python train.py --model="segmentation model" --dataset="aerial photos of the United States (SatlasPretrain)" --train_examples=101725 --image_size=64 --crop_scale_min=1 --horizontal_flip=true --num_classes=8 --arch="unet" --norm="groupnorm" --hidden_act="relu" --weight_standardization=true --pixel_unshuffle=2 --widths=[48, 96, 192] --blocks_per_level=3 --block="plain" --attention=false --upsampling="nearest_conv" --init="xavier_uniform" --optimizer="normuon" --muon_scale="match_rms_adamw" --learning_rate=0.0061 --momentum=0.85 --nesterov=true --orthogonalizer="newton_schulz_5" --adamw_lr_other_params=0.0013 --max_grad_norm=3.0 --max_steps=9300 --batch_size=256 --epochs=23.4 --lr_schedule="wsd_sqrt" --decay_fraction=0.2 --final_lr_fraction=0.05 --warmup_steps=270 --weight_decay=0.03 --adamw_weight_decay_other_params=0.05
Rows from block 9 of a small segmentation model, named by matrix and row number. Each number is 128 + 32 x the weight over its row's rms, rounded and kept within 0 to 255. All counts start at 0. Numbers have three digits each.
After each channel's rows are labels from the 100 images, of 14848, where the channel reaches its highest value: "lies over" is the class under the peak. Only what is clearly more common there than usual is listed. The data: aerial photos of the United States (SatlasPretrain).
# conv: 3x3 conv (model.decb.0.1.conv.weight, 96x96x3x3, standardized in use, each kernel summed), inputs 0-95

conv.5:128139123147206134132080133213193167132092097101102123131161159096154077104122155167148187134092089158151110151155081100136100178121160058080189122069128077112095164130134071144101132133120151137131158118101114091117140103151119170173135112077100089092130140145146096158113140110130179131
lies over: building

conv.32:121150064168071153099123070126147140146107156136153149151081151076136107110150094113119072146090141059108117186124085117128154117130108132126099100143185199150191183135149127174115121128145153117121081117069111152105161116186157176149147066103161114100170132144135109108127155159098068171
lies over: building

conv.53:099133132115106163183076099146126158095134133089106155103102135126074156114113107108126098135089097114101083136148110128161156112110122165098142152127255178156100178103168175214171158090122116138144143154113117138122091070140087083115095127100136099116143140155110110149168140073173176154
lies over: building

conv.48:125143170116126134174148122122146113149175136157090111138139152092089138113085104120060106084099046063121157094143133118128137157112101135180118204162194126168130165153183088157146139117162129129145091149121128149082108135136120107116094022173106112142176107096118090148115120173192115123
lies over: building

conv.84:148089120043125112151096173143134117181109089073135187171161122149192107141141112139062141132111127124146132102169126163190134118104128123065139130131121143131076204191145133123095166140117137179125125064118143123101153158093150114190071097144079131123132124151123134049090142132110122146
lies over: crop field

conv.10:166132093159101107142144140138180124122116061111140178159124126124137138162166052101125169085066174122159075100147167079163104190145116095171074083147153104169133119071122114099138163132061152146159142107094128131111098128101175173174048133112140133155144147115113153192113116134113104138
lies over: building

conv.33:126174171162115131191154101104126111142126146171163119088166116164165133141131125081178086128139069136105131135136146070116148196079095149108103110100106151084095088102094102142078121097085148148095094146125110115089072129199136204143159193185128140095142150180130145106115145122166080113
lies over: building

conv.57:098109142133137093130111178130125129156130136131177170127141115169098139166153097134112149101117136096127112127150137136108137076141133137140133076113152157121049119125113111103130205117218060125119115166127135140073178157114128074142097155165115105085189182134124161082188115105149030078
lies over: building

conv.39:086133160155094082124134116150120123115122159151073165122147100109106128142158181125121105168135204136156115115135116193164097237113202176111135121135147086069151109100136156149128142093131146118091174067105093153136162166130157052126136120091098139128099126101165120061119115101082126114
lies over: building

conv.55:103131157166128136124134138117227176147104114154147091098085116141148110084158250144059131153130130117128099106168063156128106103166158189122114119073133081178139096125121121128075143167139126122089144117152095109106161116095130110141151151144065140102112137143072168085111110155160133139
lies over: road

conv.78:097153189143055111156144174120083130107105123118162095155092104138102144077159140137080156158126158137125089127220090163125129109078151179087116068098175135149056096124082106194104115143126153159163150142163175127096134179121101103128126123094117137094139078111146121132177157133139100176
lies over: building

conv.30:149120147119108160145111112086109122092159096132129066154111094124071104151074114138220130184152137120170138181129136154140116063128112109050096135154146179158115114175131167202126145143196141150109171088117118137142105078119159129088142116111137133068153163139106129147076142084125067151
lies over: building

conv.21:144157095132096184129141181050122091157091049079174107135134103142088161128163096121160143111098151134079150147121143138141130126183144145089060078105106179066121131104118131172132143127110100140193114087122115160152180135160183173148067156188117115122118143105169136136105102114142090133
lies over: building

conv.59:122122102094119148145142108091074198106150224105175155130106157133140115169141112158043131148166163159074112085142118147149152126081161104136087097061128120177134124114096167135134178141058096110144113107130135161084143140100160132176127154086111108132148186129139119180157110071124095105
lies over: building

conv.61:124136167194131077098133118171146156133097135100153090115123100141147120123143094124125102108065213164106120176144099131148123203094166087188088117044128145078162125120112094128174109111178137132138130056124159150133107155146143080148104151138084173097118130120152155176054129146124103138
lies over: building

conv.31:108186169158130144106135096124122113138168051124131118138113097162143125157122179113101112125133198085126124150161070123142119127051147121094125084135165142095108175096067150145050114098145155124142175127067106114175151131155154102119090105156126162078165133133126143175179192073162093116
lies over: crop field

conv.27:111136159156157134136152117061173082110147113111126107088111100102055157117095107119179136116144096109112062234105072143180102136097153149165108120108164210149162137104094141135154116084158148101184081131113120117121109126147132103114168125122103136141170134140131188121107190159155092082
lies over: building

conv.7:151128090131109158166096150075178103105093139137104095142144118150142123139121127117108130160157112126087142142118188110120121209151087100152119105172089158102121114077104050112123102067127121142090157120104095066113134141183160112140164075143147219126123126177113179187096119207134150123
lies over: building

conv.87:140182112213154111127095126104212116092093120146154123149156159167147119107112124131164070063104105100089131211176124106116115165130123140169114114104110112103129112096129112141147109081110153116094136073128098149124165145141103246173083115103124135138099132125147125196089117157104124122
lies over: building

conv.54:115115109142144078124126165090044150143132179090134134123124131132159156169172103106085096128127206106033109098141161162170108124093174122163096146064156148162125112133141123165107114158162162093088149117181092141140169110121117126114180103149066102082148151151145118158149143093154063102
lies over: building

conv.51:090152156153074189184098170184147193135115123193138104116109056121134143130114129147088135165114137073108120123130105140114134105113153175104107085105078112076097134110114145133146148151132169123169144111119148169136100070146130160152072149185142102086187123125134167103119140037106079161
lies over: building

conv.28:128074124167117125169167160129126094127142148123159150071114113175175099111173088142129110139150144087097084177099036091104164173124111155138095100159169156102059126140115124134080134204111126078129125139129110136073125105154127170153147191134125118103128136078094126144113133222156147098
lies over: building

conv.2:150155103153112124139119136160084112158130176181116147118185194137108148138107164160046122134180070137152162087111067171092161096117113179143043123124129145126139125123141156113140131157158134124112135155113082113104127133059170134130065112101097089203128171097095061159102110123141139136
lies over: building

conv.18:145152134191146173129130109126161126126139098117039094115108081144077203116128179103155117109118113071133098194124156066154147143115159080125135132128141090101099111083147133161166099173124107124125167097158101115147111086119138131195064134135100075222127125139147159127176145116102144149
lies over: building

conv.56:119080163135145117147093128072112072114132147119086135142165164115159120092143086140065095162122184133163088095178197166116167146121166166103109054147108107102122085103094090156172084131085111113130115141085129128130139117170099153154090163175061166155131195126136165170147093126140161141
lies over: building

conv.25:130128150087139156138163144178156150145125056105141152106119130128147133092166117128065138108143110121147052152183106166135109104150118158069188126036124154124076139181078124149103162194055136130143154117111150148076135137080083142140162072136153107158090138175130142107103153172124109128
lies over: crop field

conv.42:119122164090085177113064117130070148070180133155091121108063113121082162089187087124148140130101106123085071125135111165100071204140156171096102130117109131124053116093136137141153107167147178131167159109156154141128173142108162111119138121120083148104131153145139186141182145164178137116
lies over: building

conv.80:135071105082128116109179182200162102107171140111137163076135135087066123183132168168162154080096145146118105111082171126172168130111146145229161071105155160130131096129101161134070138119192113110117136127117085150137117163072105100130094116142111117084141152132122122152143117095139083138
lies over: building

conv.35:164103154172116112140172085119130202149122163075174137076116132112134119124132103125102129083090058131102085149071133124126125162134161106075109094073151135140076144143120132150081194099047144155147136197150082159134159140182135111132143082177134134138125149113144126140093155209101134136
lies over: building

conv.16:100169082206155159156206152125084116100172108123151136118118112074103098109147084155112149089114149128089132083159090134178126220175177068080106109133182155116127143098107135165140141111152134131112093135169113161120140126133124124170108167097131192140142074107121122087078116099104084132
lies over: building