config = dict(
    arch='unet',
    num_classes=8,
    weight_standardization=True,
    lr=0.0061,
    nesterov=True,
    orthogonalizer='newton_schulz_5',
)
Rows from block 11 of a small segmentation model, named by matrix and row number. Each number is 128 + 24 x the weight over its row's rms, rounded and kept within 0 to 255. All counts start at 0.
Before each channel's rows are labels from the 100 images, of 14848, where the channel reaches its highest value: "peak on" is the class under the peak. Only what is clearly more common there than usual is listed. The data: aerial photos of the United States (SatlasPretrain).
# conv: 3x3 conv (model.decb.1.0.conv.weight, 48x96x3x3, standardized in use, each kernel summed), inputs 0-95

peak on: crop field
conv.13 [139 142 134 126 136 131 142  81 143 113 120  93 149 134 118 103 142 123 157 133 150 132 124 141 124 137 130 163 149 147 119 121 143 105 125 122 126 119 148 130 139 139 101 130 160 127 118 134  65 171 131 168 127 147  70  94  89 170 143 122  86 148 172 182 152 125 120 137 128 167 102  79 132 113 111 142 162 117  93 103 144 115  88 137 142 100  94 158 106 127 166 106 117 154  86 127]

peak on: crop field
conv.11 [133 127 135 145 132 133  97 105 125 107 123 121 148 144 145 108 141 129 129 135 127 139 126 142 122 131 117 114 139 131 144 122 120 131 128 131 132 114 120 134 146  86  50 167 142 150 151 140 108  81 145 132 124 138 111  48 160 120 108 142 126  54 156  90 145 119 124 135 131 103 164 132 145 160 106 149 167 120 115  78 100 186 162 121 155 162 153 139 104 154 129 140 125 150 125  95]

peak on: building; park
conv.29 [112 134 157 161 151 109 157 149 133 106 134 143 142 123 117  86 142 137 148 143 130 112 166 130 131 176  88 168 138 146 108 114 128 104 151 134 146 160 134 120 124 176 166 143 146 135 128 138 131 149 152  85 125 114 132 149 149 109  94 126  71  98 135 161 118 143 109 116 140 109 132 165 128 116 146 133 124 104 140 103  64 122 169  61 106 101 119 101 130 123 127 112 111 129  69 122]

peak on: building
conv.47 [127 145 171 180 121 153 124 164 138 125 145 160 109 116 135 146 105 137 138 117 152 162 131 121 112 116 133 162 101 163 142 117 130 134 127 117  97 115 163 147 115 151 169 112 137  97  78 117  99 102 107  97 121 148 144 101  98  92  76 158 139 115 114 118 144 162  91 122 125 130 181 149 147 165  99  88 163 158 117 101 135 110 153 144 129 110 113  96 126 110 150  95 106 144 135  93]

peak on: building; crop field
conv.45 [134 136 127 131 157 146 142 170 134 121 124 131 142 148 133 128 124 123 134 114 145 160 127 139 136 153 119 167 135 151 103 116 109 133 105 125 115 145 103 147 121 145 161 133 161 113 127 112 104  89 142 119  94 117 164 110 151  95 126 103 131 126 118 140 163 133 161 107 131 142 108 110  98 153 138  83 153  90 133  81  97 140  81 155 115 127 115 168  82 170 106 129 101 196 146  56]

peak on: park
conv.43 [132 160 161 149 113 140 107 142 125 150 152 147 142 138 136 115 136 115 126 143 159 149 144 151 106 111 109 172 141 170 144 118  98 149 152 135 127 135 132 169 105 122 147 143 134  83 106 145  99  92 174 103 155 115 121 109 177 155 105  62 126  69 113 123 137 132 108 111 109  95 117 172 149 117 150  88 128 128 128 141 142 141 120 108 134 151 119 120 112 127 144  89 116 109  80  77]

peak on: building
conv.9 [111 121 146 113 116 127 133 118 114 132 122 125 169 117 135 128 124 121 145 129 162 104 113 165 129 124 122 106 132 127 180 120 129 131 117 111 139 122 127  96 168 107 111 153 121 196 199  96  87 139  95 161 177 117 107 160 141 115 109 121  93 102 159  80 155 135 140 122 118 108  80  97 102 158 112  84 154 106 126 127 160  98 119  98 161 135 145 155 121 131 144 146 127 122 152 143]

peak on: building
conv.32 [101 131 156 120 108 153 149 124 119 136 115 100 137  93 117  98 109 143 138 130 145 121 114 144 115 168 101 157 137 140 130  98 126 112 139 155 155 144 133 119 124 129 152 143  94 106 135 121 127 134 129 165  87 123 100 126 139  95 164  91  93 154 129 149 139 140 134 147 165 111 168 100 205  85 144 158 154 152 108 123 116 112 115 124  96 147 109 105  78 154  78 108 122 108 166 171]

peak on: crop field
conv.34 [141 131 124 111 115 136 130 106 122 111 145 116 133 127 126 111 142 104 149 131 142 129 119 137 115 118 129 153 132 142 141 127 134 112 146 137 139 131 149 145 118 152 114 137 124 135 117 129 134 163 132 121 105 110 135  79 144 138 144 129  41 179 146 161 139 122 146 115 167 141 104 121 147  99 203  93 142 180  55  92 126 134 135 189 125 111 115 129 111 157  95 104  88 110  94 117]

peak on: building
conv.23 [149 140 156 143 136 112 145 139 143 132 107 122 122 133 135 114 137 124 123 130 119 124 125 137 136 187 146 122 128 141 122 113 127 112 109 124 145 134 122 129 121 132 140 144 156 111 146 124 128  86 146 104 114 158 129 143 109 204 120  91 120 117 137 143 120 147 152  86  80 142 157 108 114 147 159  59 141  96 119 126 134 134 117 164 157 153  79 124  96 114 156 125 158 121 112  30]

peak on: park
conv.16 [122 129 129 168 120 113 109 124 148 111 116 159 136 148 134 141 139 126 139 131 137 118 125 132 118 110  96 151 149 127 122 133 128 123 123 151 130 138 128 162 109 152 150 129 148 142 137 119 171 122 146  76 140 130 150 118 153 153 144  85 122 113  78 149 139 137 112 123  95 138  83 151  91  79 186 126 147 127 134 135 115 109 149  61 175 159 108 116 136 150 157 100  78  65  90 144]

peak on: road
conv.0 [132 167  99 128 121 109 119 139 138 159 112  93 141 181 118 151 122 114 143 138 138 137 107 134 117  99 124 123 152 147 143 135 144 141 130  92 114  95 129 163 132 122  80  83 131 132 129 133 157 185 136 159 128 108 105  82  93 138 119 171 118 110 137 107 147 111  90 130 139 120 108 110 138 128 107 169 168  91 155 132 174 132 173 124 114 140 123 137 110  73  90 104 129 132 146 178]

peak on: road
conv.6 [134 142 113 171 137 120 146 165 145 124 119 119 123 162 152 134 116 148 159 130 120 113 148 144 118 165 184 153 121 123 134 128 140 124 113 117 101 124 161 160 145 113 176  85 136 107 110 133 135 159 128  74 153 108 129 147 102  87  56 125 128 119 138 124 118 125 126 144 149 121 128 122 172 142 100 140 137 110 137  78 136 106 155 101  47 117 130  81 130 123 108 132 125 124 155 114]

peak on: crop field
conv.25 [107 130 130 176 142 128 142 142 138 127 136 135 123 154 125 136 122 101 151 142 132 127 131 128 128 111 107 146 157 142 128 123 135 112 134 120 115 145 148 167 142 153 184 128 134 150 101 120 132 114 128 178  92  77 121 131 134 105 126 110 148 137 134 132 126 136 144 115 128 146 107 161 103  97  95 128 153 105  93  62 135  51 106 150 122 168  95 151  77 143 119 105  78 178 159 121]

peak on: building
conv.41 [139 144 120 122 131 136 113 106 130 101 129 124 140 119 103 147 110 133 124 118 155 143 135 146 118 133 132 125 150 139  95 141 112 139 118 143 111 128  93 133 105 126 103 143 150 107 112 136  63 144 139 141 166 110 119 141 164  30 182 107 146 136 138 132 182 180  88 145 143 130 153 133 146 148 128  79 127 135 122 155 129 146 101 105 101  62 133 124 111 143 125 128 117 135 160 162]

peak on: road
conv.18 [134 145 133 108 152 120 121 119 131 154 102  92 138 138 133 159 113 129 143 131 127 127 128 148 134 140 144 127 144 118 112 135 156 131 116 104 108 105 109 151 155 117 111 135 136 143 131 130 117 113 151  99 146 158  81  69 115 168 150  84 106 167 118 142 122 108 147  65 174 208 150 123 142 153 127 114 183 110  96 121 111 142 109 142 126 166  94 136 136  96 140 141 121 117  92  82]

peak on: building
conv.7 [140 152 147 119 139 133 137 139 130 142 101 134 143 169 107 106 102 120 135 120 139 136 126 130 129 136 153 112 140 169 125 125 126 145 114 116  88 121 117 117 134 134 139 131 146 160 133 108 109 108 115  71 185 168  99 129 113  93 159 160 119 129 107 139 161  86 151 125 135 110  81 108 124 198 124 101 114  95 116 156 181 169 112  86 160 150 141 149 106 112 105 117 102 100  93 157]

peak on: building
conv.46 [121 149 103  90 116 134 136 104 124 132 127 127 150 111 138 109 152 132 134 136 161 153 125 133 144 135 120 122 153 152 123 107 108 138 146 116 136 145 132  87 115 100 154 146 138 139 143 133 112 170 121 109 118  94 169 104 110 163 189  97 116  39 134 103 116 138  97 161 174  73 106 166 135 147 122 150  91 142 149 136 109 101 127 106 140 138 158 112 144  78 140 149 134  98 132 145]