Weights of a small segmentation model: norm groupnorm.
Rows from block 8, named by matrix and row number. Each number is 50 + 15 x the weight over its row's rms, rounded and kept within 0 to 99. All counts start at 0.
# conv: 3x3 conv (model.decb.0.0.conv.weight, 96x192x3x3, standardized in use), inputs 108-116, a 3x3 kernel for each
conv.59:66 72 81 50 60 56 46 47 44 47 53 51 26 40 58 16 23 45 63 57 50 39 41 38 40 45 43 61 66 40 80 86 65 57 51 45 67 59 53 77 70 68 67 74 76 45 43 27 37 31 14 47 46 27 40 42 44 60 66 64 60 65 73 55 53 58 71 77 74 72 88 78 50 39 40 50 45 53 38 43 46
conv.60:71 78 72 63 72 83 35 30 25 42 29 26 41 51 53 46 69 70 51 44 29 46 48 38 38 22 08 52 56 69 58 58 69 33 37 51 58 61 58 52 54 42 46 31 10 28 44 50 20 37 34 37 54 45 25 24 21 67 64 78 70 66 88 10 32 36 31 32 35 53 47 35 47 50 25 58 67 60 58 69 50
conv.61:38 51 68 38 50 66 45 28 48 52 37 47 50 27 26 58 38 44 41 40 63 40 54 69 55 72 81 50 71 61 68 57 59 57 53 69 60 43 40 48 38 39 59 78 89 33 35 54 42 32 46 46 47 49 29 34 25 73 78 74 41 51 47 14 97 97 54 32 60 57 00 22 47 99 44 40 67 49 48 38 36
conv.62:43 51 46 60 57 43 43 36 32 26 26 40 67 59 84 52 45 57 29 35 34 44 50 50 42 51 61 36 36 39 33 36 38 60 45 45 41 45 58 64 74 86 24 21 24 54 50 51 50 53 50 47 50 43 82 71 78 37 30 30 53 47 51 70 55 40 48 37 29 47 59 60 33 37 51 45 41 52 39 44 54
conv.63:46 71 69 54 70 57 52 72 38 34 48 38 38 46 47 27 24 19 45 55 56 72 72 59 58 66 59 68 47 33 86 72 42 70 78 56 73 66 52 59 55 68 29 30 43 32 17 18 39 35 46 48 33 60 46 48 43 37 53 42 35 45 40 44 66 49 62 53 19 51 00 58 47 48 44 55 51 32 41 51 27
conv.64:39 35 52 44 19 53 29 27 78 86 72 64 72 51 28 45 45 34 59 54 39 67 48 44 57 39 51 38 62 63 49 53 74 46 22 45 56 34 29 82 63 49 52 40 34 39 62 46 39 57 45 49 58 53 52 49 55 53 51 41 51 52 57 33 39 71 55 46 80 36 48 65 49 55 71 56 32 35 50 47 29
conv.65:63 62 48 66 62 58 67 53 59 61 42 54 29 34 44 50 43 49 61 57 28 51 45 38 40 54 43 61 74 74 97 65 50 80 66 58 43 50 34 42 57 65 35 39 44 60 43 49 46 48 52 37 49 42 18 36 47 26 54 62 12 41 52 51 59 41 49 61 34 52 54 31 37 56 73 44 49 68 44 51 52
conv.66:46 31 43 36 33 50 29 59 57 20 39 44 29 44 38 60 62 52 31 15 50 55 19 25 84 51 42 52 14 47 28 13 43 08 07 35 81 65 49 93 68 58 65 75 82 60 49 38 56 77 46 38 76 62 29 28 27 50 62 69 30 49 63 54 45 35 42 99 35 31 99 23 67 45 58 82 64 61 61 79 56
conv.67:52 42 26 80 62 32 77 48 27 51 45 41 42 30 27 41 48 56 67 61 41 56 67 53 45 68 64 39 41 52 56 42 61 54 23 39 69 53 46 48 43 36 33 43 50 45 49 59 50 43 44 43 46 43 74 70 60 37 35 38 42 31 34 97 99 52 99 76 32 99 43 32 42 44 48 51 44 40 54 28 42
conv.68:56 23 29 36 03 38 48 28 65 42 50 48 45 60 50 56 56 37 19 31 25 47 67 57 34 56 37 57 62 39 63 43 34 62 63 48 73 90 97 63 70 81 44 49 68 33 25 30 56 37 50 52 39 49 57 68 74 49 59 50 23 20 00 37 54 66 39 77 73 53 88 83 60 65 49 50 50 43 52 56 44
conv.69:57 44 50 45 43 70 49 64 52 37 46 19 46 60 48 49 40 39 33 32 22 39 30 26 56 27 13 77 90 66 55 36 55 56 55 63 37 41 50 53 52 51 54 65 68 58 40 55 35 33 41 53 41 37 39 49 38 58 55 52 35 46 41 74 49 99 44 90 59 60 66 18 29 37 67 35 29 61 39 44 36
conv.70:38 57 40 41 90 62 62 69 33 65 43 46 54 26 28 66 62 51 47 56 72 55 73 79 65 64 52 39 48 61 55 86 62 48 57 65 22 33 47 62 52 44 70 73 58 48 70 36 59 66 17 41 31 15 44 58 54 46 60 51 79 80 54 27 53 25 43 65 45 54 55 52 61 50 29 73 76 45 48 66 58
conv.71:58 42 49 63 36 67 62 46 64 27 32 71 36 31 56 21 25 43 58 76 57 67 87 66 57 83 74 48 48 41 35 48 59 27 31 49 35 57 76 31 48 66 44 39 45 58 50 36 60 62 63 58 52 54 44 44 49 50 49 50 75 79 84 24 80 82 24 93 99 44 82 90 41 51 47 39 54 70 40 46 68
conv.72:36 46 37 24 35 51 55 63 84 58 62 61 51 52 40 53 52 54 65 46 62 52 33 55 57 32 54 52 32 38 59 50 43 39 46 51 49 56 55 39 27 24 41 45 49 55 59 55 48 53 46 31 35 27 43 38 22 33 43 42 32 60 56 12 50 39 28 55 53 45 43 39 48 61 66 56 67 68 56 75 67
conv.73:67 32 33 56 40 36 62 46 52 44 47 57 45 49 70 69 48 49 50 47 24 52 56 40 70 79 88 58 50 53 41 36 57 50 24 32 17 18 14 29 31 37 41 41 55 54 68 74 53 59 64 78 76 73 67 46 49 62 39 44 69 49 53 34 37 34 47 64 47 64 88 59 67 58 34 54 48 39 45 39 32
conv.74:55 50 49 63 67 60 54 57 57 66 54 68 51 38 68 61 42 61 36 44 47 18 40 40 15 47 32 61 71 86 56 55 77 67 62 48 35 42 36 38 41 30 05 22 32 67 62 57 68 53 47 50 42 44 45 43 24 52 53 44 61 69 47 40 40 62 48 23 59 47 49 40 63 76 88 56 54 68 55 47 45
conv.75:54 61 69 57 83 62 41 55 36 25 41 41 35 39 40 26 24 22 28 34 53 27 36 27 13 30 20 49 53 67 53 48 64 59 57 50 50 51 49 44 41 36 32 38 31 49 45 69 53 33 52 61 43 59 61 49 47 85 73 60 78 57 48 28 54 43 24 46 39 39 47 61 57 65 61 64 54 64 64 45 51
conv.76:57 56 51 58 59 66 53 55 67 43 18 43 56 37 47 58 40 39 36 36 27 47 41 52 45 47 59 25 43 33 59 57 15 67 62 00 52 65 70 48 60 61 48 60 54 33 37 21 32 36 23 39 37 31 60 74 76 33 55 53 48 64 61 32 75 47 22 93 47 38 83 67 77 76 40 84 77 23 76 83 26