python train.py --model="segmentation model" --dataset="aerial photos of the United States (SatlasPretrain)" --train_examples=101725 --image_size=64 --crop_scale_min=1 --horizontal_flip=true --num_classes=8 --arch="unet" --norm="groupnorm" --activation="relu" --weight_standardization=true --pixel_unshuffle=2 --widths=[48, 96, 192] --blocks_per_level=3 --block="plain" --attention=false --upsampling="nearest_conv" --init="xavier_uniform" --optimizer="normuon" --muon_scale="match_rms_adamw" --lr=0.0061 --momentum=0.85 --nesterov=true --orthogonalizer="newton_schulz_5" --adamw_lr_other_params=0.0013 --grad_clip=3.0 --steps=9300 --batch_size=256 --epochs=23.4 --lr_schedule="wsd_sqrt" --decay_fraction=0.2 --final_lr_fraction=0.05 --warmup_steps=270 --weight_decay=0.03 --adamw_weight_decay_other_params=0.05
Rows from block 4 of a small segmentation model, named by matrix and row number. Each number is 500 + 40 x the weight over its row's rms, rounded and kept within 0 to 999. All counts start at 0. Numbers have three digits each.
After each channel's rows are labels from the 100 images, of 14848, where the channel reaches its highest value: "peak on" is the class under the peak. Only what is clearly more common there than usual is listed. The data: aerial photos of the United States (SatlasPretrain). In brackets: how many of the 100.
# conv: 3x3 conv (model.enc.1.1.conv.weight, 96x96x3x3, standardized in use, each kernel summed), inputs 0-47

conv.12:506464439499524550503492463548449539563497568439487467511491494534573505392482459477470463474474502445490498482475504476538496471545545459460579
peak on: building (33)

conv.18:466471558498453489496535482532501528548541570517565438536497467467507546545511532524453526548479528542461503515540548533571525518486508549470558
peak on: building (31)

conv.87:537473516503460496465550442472482510504525482518520503523491440514485510526382620468488565546513485487535500502441520451568504514547437429485513
peak on: building (29)

conv.40:517438482507518432468442528532422497592502492457506555489534433518514541528483501540498501496463502516543453458413559485514486449420471480521543
peak on: building (39)

conv.55:508541605477565472499514415560501525538470504500461504516490501537493514535415581525470458559529485544449450459493481493446477541526475479523499
peak on: building (30)

conv.43:474514444496524450516516477486524582529416555483483510545557571422511590491483553519493553527480483466482441498426471460529483490429511433492484
peak on: crop field (36)

conv.70:500509547561510553608533577492529538434497520422541503511471431467495484498504566530540546489507544504441461457501520525467450499483510520483513
peak on: building (49)

conv.88:515504437477489497456477461400431498526480450524491515527538479510507491511464453483468521520517536445471529496448529444557534544543500503491466
peak on: building (58)

conv.17:478519468453541537538496497553486550494515463533497504480469472533531484531570559524501463436529515579423544440560500503445498500426499523446472
peak on: building (76)

conv.57:427518490454451498585501495443555550557466488504509474504502531497457529500433507518460512537569534560471429403457552551441438460435526510490454
peak on: building (55)

conv.74:477482507481439508489526503495471548478438470544503499483586485444473551519489468547548496511407472480532524499585480482510544512526451527454491
peak on: building (44)

conv.39:547479474483542477491444474489496500563503525386435513453567458514453589458530503522544503528532498518478487545478522580518461476515513525545534
peak on: building (67)

conv.44:463468499508593481474433445453469509510516491541461451516573447480456513525537534486468584536492428491451513557469509519490492476499489555507551
peak on: building (28)

conv.67:552542504495490510468546547542505520478507485350481497507520523486524555491487459470472517494522462487525563490454470498556515497542441472531499
peak on: building (34)

conv.8:455541474510507537509507528434473534514506525402514543512548441441502478541479473473468578470471574431489483516453528512509491504502473434545538
peak on: building (39)

conv.59:529608531566481518568542503566507550439512500399441489542500514466493469456526504505481490496494436494461456491520441499451453472520498535472483
peak on: building (27)

conv.1:489446478582516573494538528504481508501509488590550497558451575498527506482519510480536561455522461533564473505424450430501490465428538532524472
peak on: crop field (40)

conv.7:494573476487593497470529502509503483483468516412503522530585461467557523517523453462544551472543500455519552535537497536457517497546448523500493
peak on: building (30)

conv.10:484549526405481492479506526459404461450492496533521488531522543460536431495444541503452511436490475537486600497572522449518438511500459501547566
peak on: building (37)

conv.92:485571516555505512544516436478602505522512520484506512522457483470437537472516446496505536529500490498563413431397457487474491509480500452498481
peak on: crop field (28)

conv.52:495487559506456447532516499469496473507506459523464560524501429522513492497488556456530516527540536456511541450489554447454501520518486532585438
peak on: building (25)

conv.27:526507517500542473484505552519545511534423498460443550453519603505503481467470530510482532514511488483515614522483484541502451467428494394494499
peak on: building (62)

conv.75:442557497534433428558408489485492504435511583438478529476454516453517460511497523571484467491531469502540532578508522483523542511468568541526426
peak on: building (40)

conv.84:520579520546455556499587505521472553530492454412499494504503494478505465508468535444520491478458495528447442541516501537482530431517532463522458
peak on: building (26)

conv.0:477461426425439487437484462455517538547471566492503460472468488543492523403483530504504498468490489512508462502595518523547441500539445495504537
peak on: building (64)

conv.21:468592526484436497548546516523530561453528478474506498477514472470457519521549514571513537574513584506483489524565479526442411533425491479551503
peak on: building (42)

conv.83:529506449599499492480551410548418498469447498557434462496503495497496507557565542554570522542532474515450609512509502485499488538435516462507553
peak on: building (54)

conv.89:541492532462496469452481463455536513508576542555491538445401477491490508534555551507494427481499497434540507456546466505529564506481465466514442
peak on: building (47)