Weights of a small segmentation model: 1.83M parameters, held-out accuracy 87%.
Rows from block 2 of a small segmentation model, named by matrix and row number. Each number is 128 + 24 x the weight over its row's rms, rounded and kept within 0 to 255. All counts start at 0.
After each channel's rows are labels from the 100 images, of 14848, where the channel reaches its highest value: "peak on" is the class under the peak. Only what is clearly more common there than usual is listed. The data: aerial photos of the United States (SatlasPretrain). In brackets: how many of the 100, against the usual share in percent.
# conv: 3x3 conv (model.enc.0.2.conv.weight, 48x48x3x3, standardized in use, each kernel summed), inputs 0-47

conv.10 [133 123  84 140  95 145 106 126 110 133  98 126 140 119 150 143 127 160 135 112 110  88 115 144 143  87 124 137 153 108  96 155 121 142 126 139 166  90 129 153 176 186 132  79 128 161 128 131]
peak on: building (25 vs 4.2)

conv.25 [117 154 140 125 145 162 154 165 122 137 115 145 137 106 175 105 136 150 115 139 114  87 141 117  88 127 136 143 142 179 133  88 141  95 126 150 148  87 124  71 131 150 114 124  86 138 108 117]
peak on: building (58 vs 4.2)

conv.3 [105 123 114 133  76 151 122 146 127 103  94 124 152 135  95 141 143 127 137 143  93 157 139 116 115 167 127 120 182 141  82 139 142  99 147 126 122 110 137 130 136  88 130  96 187 139 167 128]
peak on: crop field (31 vs 7.1)

conv.41 [141 114 149 169 110 128 151 134 112 105 110 144 152 116  66 121 133 101 139 130 116 156 176  93  93 145 133 134 119 123 140 117 153 118 167 148 124  95 168  93 147 106 103 162 135 140 136  89]
peak on: crop field (39 vs 7.1)

conv.15 [125  84 150 173 110 116  78 118 110 103 132 119 172 134 184 141 154 134 168 139 113 112 136 112 106 140 137 122 131 110  80 104 118 119 110 149 111 120 114 153 154 128 129 164 103 163 153 126]
peak on: building (50 vs 4.2)

conv.22 [137 177 155 106 133 102 104 132 120 157 126 152 128  60 139 126 112 135 106 143 184 136 126  97 158 135  82 126 139 129 139 160 133 128  91 145  97 166 131 154 115 121  89 121 116 127 126 116]
peak on: building (57 vs 4.2)

conv.7 [106 121 137 138 152 141 188 115 116 110 114 118 120 101 168 123 131 145 120 131 124 107 162 137 154  78 103 152 137 161 142 130 125 143  91 121 140 186 117  88 146  91  81 139 135 126 110 137]
peak on: building (61 vs 4.2)

conv.43 [121  71 124 138 101 109 106 133 146 138 169 123 131 175  86 126 129 153 137 125 154  89 129 159 138 118 123 113 151 150 124 118 176 130 112 111 122 129 116 138 196 149  86 115 117 133 116 101]
peak on: building (32 vs 4.2)

conv.6 [ 88 113 146 151 114 141  84 164 151 130 127 121 159 170 106 136 144 126 103 155  96 108 137 129 136 131 152 169 153  80 145  78 128 126 107 148 159 115 126 119 157 119 121 160 113 121 114  85]
peak on: building (34 vs 4.2)

conv.20 [142 141 126 131 116 170 111 146 122 107  89 117  97 137 186  97 125 123  82 140 165 102 147 142 123 109 121 129 159 144 129 133 123 135 128 101  97 121 136 136 114 168 198 108 144  92 124 122]
peak on: building (34 vs 4.2)

conv.32 [138 137 142 120 102 106 117 137 148  76 107 123 124 121 102 158 132 143 108 139  98 110 156 138 111 141 156 146 140 141 114  81 132  75 100 101 147 121 137 149 155 118 102 143 189 156 173 128]
peak on: building (31 vs 4.2)

conv.24 [130 142 113 140 158 126 116 124 114  92 114 112 171 117  91 139 147 159 139 124 119 111 108 156 183 128 131 126 146 114 109  93 104 135 113 129 130  45 127 148 179 128 115 132 145 117 146 154]
peak on: building (44 vs 4.2)